Rows from block 4, named by matrix and row number. Each number is 500 + 50 x the weight over its row's rms, rounded and kept within 0 to 999. All counts start at 0. Numbers have three digits each. After the name is the row's rms in percent of the matrix's.
# mid20: scale 3 width-5 conv, dilation 3 (model.blocks.4.mid.2.0.weight, 80x80x5), inputs 54-79, a 5 kernel for each
mid20.0 103:500500500500424409546500387500500353445416593500475500500500500500582636500668621533500589500462500500514500500500500500500500500500500482500614500500500383500442500500500500561500500500595500586500657393500500695500500500500500500500500500500452500500500595500500500393500500500500388500500500419500663500454500500363513500658595500500472443500528500500500500500500500500631588590500500500
mid20.1 098:500500613500487500500587453499394500586500500393500500536500604500500500500500500500365500542500533500500391500500454500500500500363500379513500500500536500500500603500500500617500500530500500356500500500500494500500500500361500500500630500549500500500500500593500500500452500500513459500458500500470425500500500500500500644595498500500500571612500500500500417500574612500500500500443500500
mid20.2 092:500500398500379500396500500500500530433500500500334500500384500500500500500610500500424500432538500500500500563500500500500603500500464500439500436500500500500500500500500569500500500432500500500500500500566500500500500500500373507500500607500500634500500500500566500500500545500378500500596586500500500611515500583500500500500531500500450500500500500595500500484500452543406500500416500500
mid20.3 097:454500343500500500500500500500500500500500603500500578500332500500500500582424500601634500500606500500500500500500500500585607536500500500500500500500500500500500500474736500500487500500500500406439365500500500500412500500500563500500500500500500500500500500500466553500500500574473500500500500500500500556500642500500609562500291418584500500500407500500376500434500500466445500500500500500
mid20.4 097:472464500574500500413500608500500539500500500500558610403397500500500500500500500500500500500500500500638500500500500428500500500500500500615500500500426585500500500436558500500500500500500500500500500500500500500500500500500558500500500441500559500500500410500500500416500434656411594650500500500500500524500459500424627500633500500500500552500500500500500500500500500434513500439564500500
mid20.5 108:532500500500549430545500500439500500500537500500406500500500521500500500500500500500500508573410500500500585500500423548500500500500420500500500500569500500423500500500431500416370500500548500432500500500421500500315500500521500451446500500500500546487500500500361409540500623569411500463500500500500500500563500500446462500500400617546594500366500621548427380500500500528500500500500500500
mid20.6 104:500500500500397523500500500500500500500500562500500500611500500500629500500500444500500500464532500500500447519543500376500562500500500541500525500592500500500500500500500500500500500552500500368571500343500500610500500500500500460500500396562553500500534551500433500500500500500500500500500500570500500500561500500500500500500556500500500413584500500500500500500500500500500500500500500500
mid20.7 091:500500614445500435367500519428500500500500500500500500500630500500500500500500500500500500635500500500500500628500500500391462500626500500500616500500362500500422500371414500500500500500500470356500500424500623500581500500500500500500500500500500500500500500500500529500461544620597572629571500438500500392500500620500500414484500487500590572500500500500500568500500370500500500548544600500
mid20.8 089:490500500636500500500500500560500500500584500321445500500500573446500500500500500500500500500500500500500500383599500598372500500500500500500500500500382500500500500500542500522500500454500626556500500500500500500500616554502500500500500500525436500513500500500500500384500500500365497500500500500500500508500500500500500500500500500500500465478500500500500500500594500500413500500500500609
mid20.9 103:500464500500535500500417500500434500654500525500500500551500500500500500500500500500500500641500500472500500500500500500500500500644500500500500390604500400500500500500557500389500500500556500500500500500500500500509500500500583500500500574500635390341431500365500500500500500596500500541500500500500500500500500500439553500628500500500500500500500500474486559370375564403500500500500500500
mid20.10 103:500385500500500500500588590449500585500441500500500500500500500391454500500500357559500500500500500500500500565421500500500500565500558628500500422601500500500500646620500500421581536500569500500500500500500550500500500500598500500482391421500500500372500500500516560590500500500559500546500500500500415500500500398547573500500561500500500564433500611500555500396500500442613500640635500500
mid20.11 105:500500442465500500500500500500500500500500500500500399500500661500562500500593500500596500500500522500500500500449578500500500500500404500500500404500500448500500500586500500500500556500611606500500500500500609500448383500628580500449500500415500500500500500500500500500500500500500471500500500500500500580544500500500500500430500516500500500500500500500500500428500500623500500565630306500
mid20.12 108:500500503425500500570500500605500500500500500500538500500607567570527500500500500500370500594425500500500605606500500377460500500500527500390391500655407439500641643500500500500500500487453533500438500500500413543426500569500500459500500500500552500424500500500500500500511516500424500500500614500500677500358500500500406500500500558524500500500500500500500455357425529264378500500500500500
mid20.13 089:500500500500500500500500500500589500500500500500500500657500595500500409500500500500500500500500500500500500500500500500386500500553500500439500430500500500500500500500500364500500500500500512500579500500500407500500500500541500500434500500573500412624500500444740488500500644500500500500484500500500635500500537606500500421500500500500500344500500500500400500562500462426500500500500500500
mid20.14 095:500500500376647500500500500500500457500500617606500504500500500500500500500500362500500500500500500500500500500500500500500500500500500500500500500500500500592557500500500500585301500500441500500500613614500500689500500500500613500500414500500616500500500671500500500500500500500500500594500500493500500500453500500541500407500500587500500508500612447500500500570500403447500438500469393404
mid20.15 102:500500500500444500361500500500500500500500500500500500500500500500500500500500500500559618500500500435500500594500530500500500532500500500500442647500500631500551606500412500370648500500500500582500346371500469424500398500500500500500595500572500500500500500500500518500500335500500429337426500500500500500500500500500702500500588500500500500439500500530500500500500500597500500500500500500
mid20.16 104:500500495500500386447500533541430500445385500500500603500500541500568500500500500411500500500423500500500500500359500500500500500500550500566463500500571544500500500500500500562500421578500463507500623500589669526570500535433500500500500500500500500573456500526545500368500500428500500431582500500542500500540564500404500572500500500500500616500500500500500500500500500500500500464500500500
mid20.17 102:500500558622500500500388500500500500500500500500500500500500575387500500500500556500379500500577500500632500500500500500500500600349500500500500500500641500500500500500492500500448500500500500500500500500582500500500500500571500444500500500500525500500500611649500500489540500500359520500500500500500500500537500500500500500500365500439500500500500552500500500500608500500500500500500435349
mid20.18 098:533500500500500466427500500500500500500500500586500500500500500500500500500500500500500500500500500500500500500353500534500500500500598500500482500500450500500372500325572500500369481500601500500500500500500500500500500408362500500500500500432407500637464500404500668500500500500500500500500454500586500500559347500500500500500500426554500500500326554500500447500500428500500500500500500410
mid20.19 094:430500546500500500579500373500500500500500420500500500500500577500500379500466500500500371500500500447500500666500547500626500464576500500500500500500500500576500392500500526500536500591500588500500628500500485500500500539500500500500609500314500419500500500500599605552500500500500468500500500500500500500500500590500500500500413500500500461376500500500500500500500500400500500400500500500
mid20.20 111:500500500500500500413559449516500500516500349465500514500500500500500500500500500500500500500444589500500500560500500500531500500563500389408500560500500609500500500500500500613558425500500420611500639578618500534500500500500362500500512500500456611500500500500500500556500500500581500500500601500500500500616471500500500500500500500534500528500500372500491500500629500390354500500500405500
mid20.21 093:500500500440500500555500378500500500373500352500500500500500500599500500604443500562395500500500500500500500532500500500500500500500500500488500500500500500500500500500500500538396500500500500497500500500500500500500500500500590500414500363500500500500500500500500500500611589500500453500500601440500667500500500500500500500537500500419500500500571383500500500610564500500500500500529500500
mid20.22 115:413500500500500500500421500403500500500500500500500500546500451500313397478500500500500500500445525500500500500500500574596500500419500500500500500500366366500500500500500500500500500500500601500500500500367444500451559500452442500598500500500500383500500500500617500402500500500450424573472500500500665387500500500577500595500590500500500500500420520582500376500500500500459500500500500652
mid20.23 108:500500463500500500569500403500456554676500443500370500506500500507500500500500428500500500500500500440500500549500597500381500500500627634529500596500500500500500376439605500493500500500500383500559556500500500500500500500500500441500500500500570500500500500578463500445341500500500514500500545500576344348448500500500500500500561500500500581500500585430500500500500500478500572409500552500
mid20.24 099:627500500500500500500500500500570500500569500570500500441500500500628500500500607500618500500500500500500500500500566500523500528500500500500500500406500500661500500500500500394411500500336500500500500500500500617500577586500500500500500410500500500601500500559500500607500611449543391500500500500444500500448500551500617500472500487500500500500500547500500500440560500561614500500560435346
mid20.25 110:500500433465500500585590595500500500548500500500423500500500355500500578500500550500500500458391500500393500496500500500500500500437520500622646500580500448500500500500367500488565500500684500500563401500545500500584500596567500441500500555500500500482584500500500500500500422500445554500500500534464500500553408500566522500500623500500500566471500500500500500456532500500416425563500438500
mid20.26 107:500500500500408407465500500500500500421500500500500577500500500500500500500500500436389500500462500500500500500362500559500500271440500500500500499500500442500500500531500500487500469500500500500500500500500585582410500500365509500500500500500582500569500607500500500500500500569452580500500500596500500550500646500500446500500484415451378500500500454445500500500424500500420500500509391500
mid20.27 104:581500532587500500500500500482500500500500500642500500621482500500500500551500500500500500500500500500549591539500500500500500500500618500414500500441500500500500500500500500500500500500541500500424449529500500444446500500500500500500500500548500500507500500463365586500500500500411436633500500500500500500500576500500500349464500500587546500382500500500540601707500500500500372500611500500
mid20.28 087:500500500406500500500500500500500500423577500500500500587500500500566500417500500500393500500500500616440500500500583500486500455414500500500500500500500500547496559500500500500500444500500533500633500500500487500395432500414500569500500576626586480500500500357363667500500500386359567500500500500500632594500500500449500500500500500500500500500500500500500359399602500500500500500500500500
mid20.29 107:500500500500500500517437500605500500500500548500541500500500578561500343500500597435500500500492500500500371500500580359500500588500500500533500500500500500500500500500500500489500500500500574691619500500563500500607500500500468500500500500410500572486500556500500500582500413500494500404500500500517500500500500500563300500500500404500500500500500500500500500500500490500500500500482500500
mid20.30 101:500591500500500500500500500500500500500500500500500496500500500500536360500520500425500500422500479500500500500442500589500402383500500500500500500456439480500273500500500402332500500506355434500380338500554500500448500500500500500500500500429437500500593500500500500500500500500500500411583500500500425500500500500401500500500500500500500500453500500354622592554474500500430500500500500500
mid20.31 103:408500396500500500500381500500500571500500500500654500582500500500500500486618350500479500500500591500500500500500500435500493461555500500602500500500375500500500537556500500500450531547615413440552500500500500500666500500421500542500500500500500500548500500500626415500500500500446566618500417500504587500500500500500500500500575500500500579479394500500404500500500466500500500500450449449
mid20.32 101:612500500376498500426500500568500391500500556500500500500500500500500500500500586586500500395500500636500500500500500500500580500500457500560414500500500500410500451500500429500400500500500411500500500500500500500656566402500500500500500450500500500500501500500500607552500597500500417500500500500500500500500500500500500500357500500500615414500647500500500553500563617500500500500500500500
mid20.33 107:500546595500655500500500500500500500467513571500500581500500500575500511425500500574500500500500500500500500500500500582360500500464500500500617500500500500500500500591500500500500642500500602461523500500500615500500500500500500586500500658538644500500500617500500500500500574424500650500500500500347500500508500500500500500500500374500500549511500500492500500523560500500411500388371500654
mid20.34 103:500500500395500445500500500500402557500500500500500500500500500500500500500500583545414500500448500500500384500352482500485500500620594500500518500546500453500500500500500393500500500467608500500500500500321383500500528500500500500578500401500500407500318459500500500500500500500500500500519500500500428638681500500669468500441500500500500413500500500500513528500398500500514415500500500500
mid20.35 089:500500500500500500344440500500565500500500314500500500500509553585434500500500500500500500640500500500597500386500500500500500500500500500500521500500599500500328500427500500420500500440500500500500500500500500500500500363500586500500672500500500500500332500554620437500361500500389500381435500500426500500500565583500573579600344500555500539500500500414500500500500500500500433500500500500
mid20.36 098:551500663500500331467500500500500548500500500508500500500500500441388454546466512522584500531500500556500500500529500608545500417500515500500500500396500500500500500500566361500500500500500500500500500603500500500471500500500500500620500500500603500500363395551414500563500557500500500500500441500500500500500500500500500500396500500500500593404500500500500500582500370411500500500500332500
mid20.37 093:500448587500528500500500500500500500587500634500500500500500419636586500548500677533500627500570500500500500500571500500500500500500305500500500500500500528349500500500500500500500500500500354553500423500500500500500500500457500500500500500500500500500424500568500500500500500403500500500500359500500500500500500678500490500500500500500500500500644604500500500500500565582386500500500500500
mid20.38 088:500500339500500500500604500500500500500500500500500500500438500500500500500500373538500578500500500500500500500500625500566438500500487500723500500500500500500628500500548662500558500455591500500500601553500500500500532500500500477445500500500500500500500500606500563466500500500500500500500500500399500500500419544500500500412500500541509500500500457500463500500600500349500500500500358500
mid20.39 094:500500500364424422500648500419500394363356500587594500393500500438500500500500500554500500607500630500500575500500500500500501532429500500500580500500417500500569500500500500607500500668579500500500500500500500452554500500500500500424500406500500388500584500384500580500386401560500500371500500500500449500500500500500500500500542578500500500500571500500500500500500580500494432500500500481
mid20.40 099:500500500500407500386358500457411660500500500412500500500500541416564500747500500500500500500500500500576500544500500562500349545564436442596500565500500500500500503436565579500500500500500500595500500500500500500500500500551528349550500627574500484438417500500470500565500565500500500500500500438434500500500575500500514500388539500500500500396500541500612500500500500500377594500500419619
mid20.41 108:507648506580429385500353449500420500409500500500500500500500579500500500500500601452500567500483642500500500500384500418500445500499500500500500500500568534564500500500500500437500500500573500500387500500530444500500606500500500562500455500394500500500297500500724500475500500500500608500500500500500500500391500500500500423500427500604599456500500409500500500515500500380467420410473500500
mid20.42 096:351500500500635500614500500382373500581401500435500500500500500500500500500500500500500500475438559500500500581432500500500469564500500506500500500500500479522500454500529509500450500638500605566500528500460531500500629500500598500500424425500500500500500595464587500594500589500660500530500500500500500500607500431500500500500500500500500500500500500500500369500584390582549500500500539500
mid20.43 102:500477484413500500500467500500500478570500500493474500365505500447500500639500451500571500500500500583500527500500500500483535571500500500616500370500511408500606500500439500500571500500500500500530500608500500574500654579500500500500629547500500500420500500500500607500500500409500500500500500500500601500500416500628500500500500407405500500500500500500500500500500598500500500500500500500
mid20.44 101:500500500500500500500500500500500490414645398500578500500500459500601500500500542500500500393500511500500500500500500500363500500500500500500500651533500421500500418500500500476415500467437446500500392500589463558500500500500500500598530561500432500500530500500500598500500500500500500500389500500500500500431571500500637500500500500500566609500500500500500500500500561568500438607500500500
mid20.45 104:558500500500427500500500500441442500500500500500500393500500500551500500500500500500500500500537595500500500488500451468500500500500500500500500659500500500500500500500439652500500500599500500500500500500500391500500500500412551500624500500500500571500433500517500500500557500500539500463500500500500500500589500500500500576500392500435476500602500500411500500395500314500500659500500500500
mid20.46 088:500500500500500500500500500500500500596500457500412334500500500500500500500447502497500500500617500500500500657500453458500500500500592500704500500596500500500601500500500500500500371500434500351500500500500380500384500500500500500500500500500500500485396500500500500434500420500500500500500500440500603500500500500500535500538500396500500500549402500362500500600534500451500442500500500457
mid20.47 100:500485500422402500448426372500500500500408500500500648500558500500605500488500500500500400393500500500500500411500500500500526404500382500435539500431567531500500500500500500500396500500500500500500544566500500500500500500500500500500500500550500465473500467500460482500500500500500358387500500500500500616500500500628500423442500500500594500500500372520548448661500500500500500500606500500
mid20.48 101:595500500372500500500500500500500500500500500500430500500413500500500404500500455500500500500533500500537500500550500500500564519410500500500587404500500500500500500500500500500500560500500500372630500500613500389500500500500414500500488478500407500500500536612592551524500500500500500575500500500500500500500398500500562500456500500500500594568500500500500500500500500500500558500500500622
mid20.49 109:408536448500383518500406500500617500464428595374500500500390500590500510500544500500452500500421500500500369500425500500415500500500500500500543500500613390500500575679500500500500500500500465500593500437481500500367500500500541407500500500500500500500500654500500500500638444500433500505500500500500613631500571577500500500500500500526500500500500598500447500500469500500629500500500500500
mid20.50 095:500500500500376500500500500500616500577524500500562500500500500500500342429500500500560634500571500371561500500453500500563500500500500536500517500500500500515500500500500418500500500500500574500500500411500500500582612500536500652500500640461500500500500500500500500500500500582500638500500500500419500500604500500500500500500611500633500539452500500500500500500500500500578500668500527500
mid20.51 087:500423500500500500500500500500453500500434500500500500500500500500500500500500500400500641500500499500500545500356500500500500500500500500431500500500500500601500500500564500330500500322500500500540606500500500500500500500500731548500500500500453500500425500500587500500500500418500500500500500577500350500559500332500500380401500500500561500500449500444500500500623500500500500500500500431
mid20.52 107:420500500422500551458500500402500562500383500500545500500576500448500500481500430500500500500500500500500591500408500500500500500578500500500500500318538459500615500500500500446500500465500500500500500500500453545550500500500500500500500500409500500500500523500437554500500500500404475526500509500311500500521500500500470500500500406459629500431397500500500500500500500500500480415604500500
mid20.53 094:635500557525522500331500500675500500500578500500500500429500500500536419500500500500500500500373500500500500500464500500500500535500500500500500500500500500500500500500500500622414500500500500500500500310500500500500500500500500500500554500500375500500500500500500500500500500400500414500500500560500500500500500570500500500542500359444567457500500500500500500500500500500500500530500500500
mid20.54 103:500500581500424500655422500594434500588500557500500567500500500434500500500500500454500417554500456500500500500500500500500500500500500500500500500500500500500372500500500500443500500500500500375500500500456500500500500500500500544500605500500500460500458500500368500366500516500500500328500500500500500500500500500565500533500500538500500516500421597500500500432500500500500626500500522500
mid20.55 102:382500500500599500500500500500500383500500500500375500500448600499500453500500500500500500500401590500500540476500500500551449500500401500500500500476500500500500500449500500500500500381500500467453521500500586500500466550500500613500587500628500500500500500440500500500500440500500600500371500432500500500500500500500415554366590500500500500500500500357500586500500500500500500500427500500
mid20.56 089:500500500500500500624500500406500500400449500500479500599500500500500500500314500500500500346500423500500595500500500500500500500500500500500389500500402500500368500500500687500410500500500500500297551539375500540500500500500500500443500500500500500500500500500500500470589500544500424500500439500500500500552461431353500471500500500534500500500500500422496393500500500565368500500396560500
mid20.57 093:500500607500500429432500500527500500500362500587500500500500500427500500500500500500500500500500500433667500500500500500500500500500500500500500500500500301500500500500500500430500500500500500387500500559500572500500500421500677464500616573500500500500500500500394500500500500446388500500525514594500500379500450500576500500500592500421500500500403577500437500500534549451500574500500645500
mid20.58 102:593535500602500500500500396457615500500500500605500581500424461500500500539500500500428500584599500543500500500588500419500500500500500439500459588500500500589500500423500500290500500442500515632424521500463376408500500500500500425500500500500500500500500500500500500522500500500500448362500500500500419500606587580500457500500500500500500604500610500500500589581500414500500500547532457390
mid20.59 104:500500500463581500500500500500500546500500500500558500500463649500500500500500500500500500500500500472500423500500500500500500500500500594500383500500500419500394500500500500496417465500500574500500592500392500500587500500589500500500500336500500545412403625500399504399500500500500500641582504500500579500648500500500500500500541500500500432454623500500611500500500500500500500500500500500
mid20.60 104:468500500500500468500415500500500500500649500500500500500500555500570603500500435442476500500500500500443500500500500500500500467500555500500481500500470500500500500524500500559573500500500523356500453509500409372481377347500441500549500549500470627489500595500500500500500574554527535660500500500500500413552500500500500500500500445500500595500500500500648500500500557500379430500500500500
mid20.61 105:484500500570500500500535566448500500500500500500500500500500500500500570500611500500500500376500500500433432500625500479500500500446502500500500500500500500500414500500585500500368598559500500334500500555500435500500531436500500500305500500500500500540500500583500504641550500453500500500500500500500500593500500452500463500500500451500490500374500500654500500500500627500500500640613500500
mid20.62 108:500500500500500546500624468500438500418500508500462500500426500500590537500500633500500604500500500500500500500537500500500500500500500500396369576500422500500500500500500500440557588500500500500500470500500500556645500500500412393500546620500500500449500500500500617500567500500409500500500500500500500500500629500500399500500500500365579505445500500500500500500500500500500500581500500617
mid20.63 091:325500500459564500500500500500427365500500500500500500500500500500669500606500389500500372680500366500500612447500500467500418500500605346400500581456500500588433500500500500498500500595500406500500500500500500500500565500500500500500500500366500500500500500500500500500500500509482500500500500500500402552500500573500500500500500500500500500500500500500500403670500655500500476611555500538
mid20.64 101:500500500500500555515500388500500378378500500500500458500500473500500500500500564587500500578500596554500500500500500500500500604500500428500500581536500422500500542570500315500500500488500500500656453581500500500500433500500604630500551500500500495500500460500500406412686500500415500500577525588543500500500500500500500500500500500537500500500500500612500500500500500537500633515500500500
mid20.65 110:500500500500500412500500401500500372500379500500500418500500601378418500500500500552500500500500418565552500500500422500500500500489500500500500416500407500500500500500500500500532500500500500500500500500544500500442500500431500349500500500500500577436500353480500573500563671469500500500372631465538500574500500500500500500486500500412500642500500500500500500500529500473500537500500437500
mid20.66 114:589500500500500500500421488500500500424628500334500500500346500500500500500500500500500533547500474500528500500500500500500500582361500566389543482500500378500500500500500396500412500558605677629514500500461500366500414500428500500569500500500500500500551500500709500500500500521552500500500500500500426500644500634515500500500442500500500500460500500428500374500586500500500500470500419500
mid20.67 101:500500500500491333457500305500548500500528500434585384529500500500500500500500500500433500477500500500500500500668500500500500500500500500500500500362421470500450500399381500500500500413375558500500500595500500500500500500500606500500500500500461500500500483500500500500500573500500500500500500599632591500500500500500432500500691500500500500537500636500500500500500500500488500422500467562
mid20.68 094:500393500500500500500587500500500500500500500500597500514500500532620500500500617500500500500500500380420545547500500500500500500500500500500500500500505450635500500500500500500616677500500500500500500500587598500500500577472500500500482500500500500500500500500634500570500615500627500500500500500500500434500440500500500500421500500500500561382500462500500492500500500697574344500500500500
mid20.69 105:376589500500500500500612500500500500500500500407500500500500500500500500444500500500500500500500414607500500500381413500500500623500500500500652500500500466500500575446500441500500500500500333500450500500500500339388500500365500382500500500500411558500596500596500500500500535462444500500500500468500656500500500500500500500500520500500595500405500500500500500544500500500500500500500500500
mid20.70 099:476500474500500500500590500500500613609565417500500500500500500351500420500442500500500500500444536500569339500500628500376500500555500500611410500500500500500500500500500598620500500500500615699500500500500500500500500500551568500500500573500499500611339491500500500500500500411500500500500500500500500500500370618500538593477500500348500500615500415565500500396500500474500500510500500500
mid20.71 091:500500500500500500500500568500500500500500500500340500615500500500563500476500582500574500403500500500500643500500500500500500533437500500560500491500500723500500500546500500500460500500500500500500500638500500500500427500413500423500500500500500406500500500500500500572500552500500500500500500471415500500500403395500500500500500328500500552331394500500590500500568544554537500500500500500
mid20.72 101:450500522500562500600500500500371500500500600604500589500500500500500500500369559500500500500500500500350500434500500601500500417500500588500500403500500500500500500500500500500396500500540500500538500404500500500500500500500478500585496605440500500500545500363422500500500500570549500500500602500500500500500445500500500500500381500500500500500400500500500500500500393557500500500468500500
mid20.73 099:386615500500500500500500500571500500557500410500606500622500500500500500360500500500500500500500453412500429451500500500500500436500500500500500500500444500500571406330658500500500500500456500620500456555500409500500500500500500500428500500500500500500500568512500500410500500500489500500500500413500590500500500463500500500617394555500500500529500611500500500500430500500500500411500500500
mid20.74 102:515500500657500454500500500500500500500500500500500500500500500500592500500427448459500410500500500453500500500500425500500500500436411376568500500410500500500500500500500500500500500500467378500500500439403500500410444500500500500558500500364500500500500452500500516588500500500500383500461500592500500500500500605500500500500500500500610500500500597500500397586500588500500500435500549500
mid20.75 090:500500500500500500500600576500500500500500500500500500500500500500500500561500500500358500500500500500627539500318500500500500500500500500500500625500500565500500500512500584653554500500500500500500500500500500500500500500439500500398498500500527500500500500525500449586500500500555500634471500443500582500500500500500500500500500500402474500500458500622365368500500426500635500687616500500
mid20.76 096:634500500500500500500589487500500569500500500622500500543500668480500500500500500500500500500500500500500500500431500500500500500500500500500500500500500500500500500500500500487474317500500500500500479500500500500500500500500640500500590500500500500659499500500500339500597500556500500471455445500500402500500500375500500409500500500580500500500417547600500492617539394500437500500500500500
mid20.77 094:500458500500500500615500635500500500500500500375500500500500500500442500500500500500500500604490500500500500500500422402500500500568500500500500475500500500500458500578500640582500500500500637622500446500500500565500500500500500500533463378500500402500500426401500500494576500500500540500500617375338397500427500500500453449500500500529500464500500338500500500500500402500500500500500500500
mid20.78 100:618500546500500495365500423376500500500500500500609390500500500500500500362500500402500500500350500500500260500500584445564500500429599500500500349432500500500500500398631500500646500500500500548500500500500500406500500500408500500500594500500500500500442500500465500469540535500391500500500500418397500541500500500576500500500500500500500500500500500500500422500578500480500500500500500500
mid20.79 094:500385548500644500500559500500500500500500500436500370500500577565518544472500400500500593500500500500500500500500637500500500463500398500500529500570619500500384500500500500500500406500500500500500500500500500500422500500500500500500500500451439500500500500396500418500606500500500500500500659500651500500398581591500500500500500500405500500383500578500500500500500500500393571500500500500