{
  "widths": [320],
  "loss": "binary_cross_entropy",
  "init": "small_normal",
  "steps": 2800
}
Rows from block 4 of a small sound classifier, named by matrix and row number. Each number is 200 + 20 x the weight over its row's rms, rounded and kept within 0 to 999. All counts start at 0.
After each channel's rows are labels from the 100 clips, of 14976, where the channel reaches its highest value: "strongest on" is what is common among them. Only what is clearly more common there than usual is listed. The data: short read English sentences (LibriTTS-R).
# c30: last pointwise conv (model.blocks.4.c3.0.weight, 320x320x1), inputs 240-319

c30.84,200,221,210,200,163,255,200,200,200,200,200,225,200,200,255,140,200,200,200,200,200,200,207,200,129,200,214,200,207,200,200,200,200,156,200,268,200,200,200,183,200,258,200,200,200,213,178,213,200,200,142,200,200,200,252,192,200,200,200,253,200,200,200,200,200,165,200,200,200,200,200,200,179,200,200,200,200,200,200,200
strongest on: voice: female

c30.145,200,200,200,200,186,200,200,200,200,200,200,200,200,200,200,200,200,251,200,200,200,148,166,177,200,218,164,200,200,200,200,200,200,246,236,200,184,173,200,183,200,200,175,231,200,200,231,200,200,200,169,200,200,200,200,200,200,200,169,151,157,163,232,200,200,200,200,228,186,200,200,200,200,200,200,200,200,200,200,200
strongest on: voice: male

c30.160,200,169,200,200,200,200,200,200,200,219,155,200,200,200,200,200,200,200,177,200,250,200,200,200,200,200,200,188,171,174,149,200,200,200,237,237,200,144,200,200,200,200,200,200,200,200,200,200,200,138,200,200,200,256,200,200,154,178,200,200,200,200,200,215,194,200,200,200,245,200,151,159,200,200,251,148,200,200,200,200
strongest on: voice: female

c30.173,200,200,124,200,200,200,200,200,236,200,200,200,200,149,200,200,200,224,200,200,200,205,200,200,241,200,200,218,200,200,194,200,200,264,200,200,200,200,200,200,200,200,170,200,200,200,157,200,227,200,200,200,200,200,200,200,200,200,200,162,235,200,200,200,186,143,200,200,200,200,200,200,200,200,219,197,200,278,200,200
strongest on: voice: male

c30.258,200,231,200,200,249,130,200,239,200,200,200,200,226,218,200,200,200,200,183,200,200,239,249,200,200,200,200,200,200,170,246,200,245,200,200,200,200,200,170,200,200,200,200,200,200,200,178,200,239,200,200,200,200,226,156,200,200,200,236,200,181,200,200,158,200,200,200,162,200,200,200,200,200,200,200,200,200,200,200,200
strongest on: voice: male

c30.252,200,200,200,200,200,200,200,223,200,200,200,200,200,202,200,200,200,200,200,231,200,200,166,200,200,200,259,200,200,200,166,200,200,200,200,200,200,200,200,200,200,200,200,200,200,200,271,233,200,260,200,200,200,229,200,200,229,233,207,200,200,239,156,200,181,242,143,200,200,200,200,254,216,159,200,161,200,200,181,200
strongest on: voice: male

c30.151,223,200,200,200,172,200,200,200,162,200,200,200,259,200,216,144,200,235,200,200,184,200,211,200,185,200,161,200,200,200,200,200,200,200,200,200,200,143,200,209,200,200,200,200,200,200,200,200,200,200,200,200,200,200,241,200,200,200,200,200,200,182,200,200,200,200,188,200,231,200,200,200,200,165,200,200,245,227,200,200
strongest on: voice: female

c30.45,200,200,200,161,170,200,200,129,200,200,200,153,176,200,200,251,200,193,239,200,228,200,138,200,200,157,187,167,200,200,200,200,201,200,200,153,200,200,225,200,162,200,200,200,171,200,200,200,152,200,180,200,200,214,200,200,200,175,178,200,200,200,200,200,200,155,241,200,200,200,200,200,253,200,200,227,200,200,200,200
strongest on: voice: female

c30.129,200,190,250,200,197,200,200,220,200,207,200,200,173,200,200,200,239,159,247,200,222,200,218,200,200,200,200,200,200,200,200,200,200,200,200,200,200,200,200,200,200,200,200,163,251,173,200,200,200,200,172,200,200,171,200,200,200,200,200,224,200,200,200,200,174,200,191,200,158,200,172,200,149,200,200,200,200,200,200,200
strongest on: voice: female

c30.130,200,200,200,200,200,200,200,200,200,179,200,154,179,200,200,135,206,200,190,200,200,200,200,200,200,200,200,200,200,200,200,200,198,200,158,146,200,200,200,200,200,200,200,168,200,200,200,200,200,200,200,200,221,200,170,200,248,200,200,200,200,172,200,153,200,200,219,200,200,200,247,160,248,219,224,200,200,200,200,165
strongest on: voice: female

c30.78,200,234,200,200,152,226,238,218,200,169,200,158,237,200,183,200,200,200,200,162,161,176,200,200,192,221,171,155,200,200,200,200,190,200,200,200,200,200,200,200,200,200,200,200,200,200,200,178,168,200,229,200,200,181,200,242,214,200,200,200,200,200,200,200,200,200,200,200,200,200,200,200,200,200,219,176,200,200,161,200
strongest on: voice: female

c30.227,197,200,200,183,200,200,200,180,222,200,175,200,200,200,200,206,168,238,200,200,235,200,200,200,185,200,200,231,168,200,200,200,200,225,172,200,177,200,200,200,200,200,200,200,200,200,200,200,200,221,200,246,200,200,235,200,243,200,200,200,200,200,200,183,200,200,211,200,254,200,200,200,200,200,200,200,200,200,158,189
strongest on: voice: female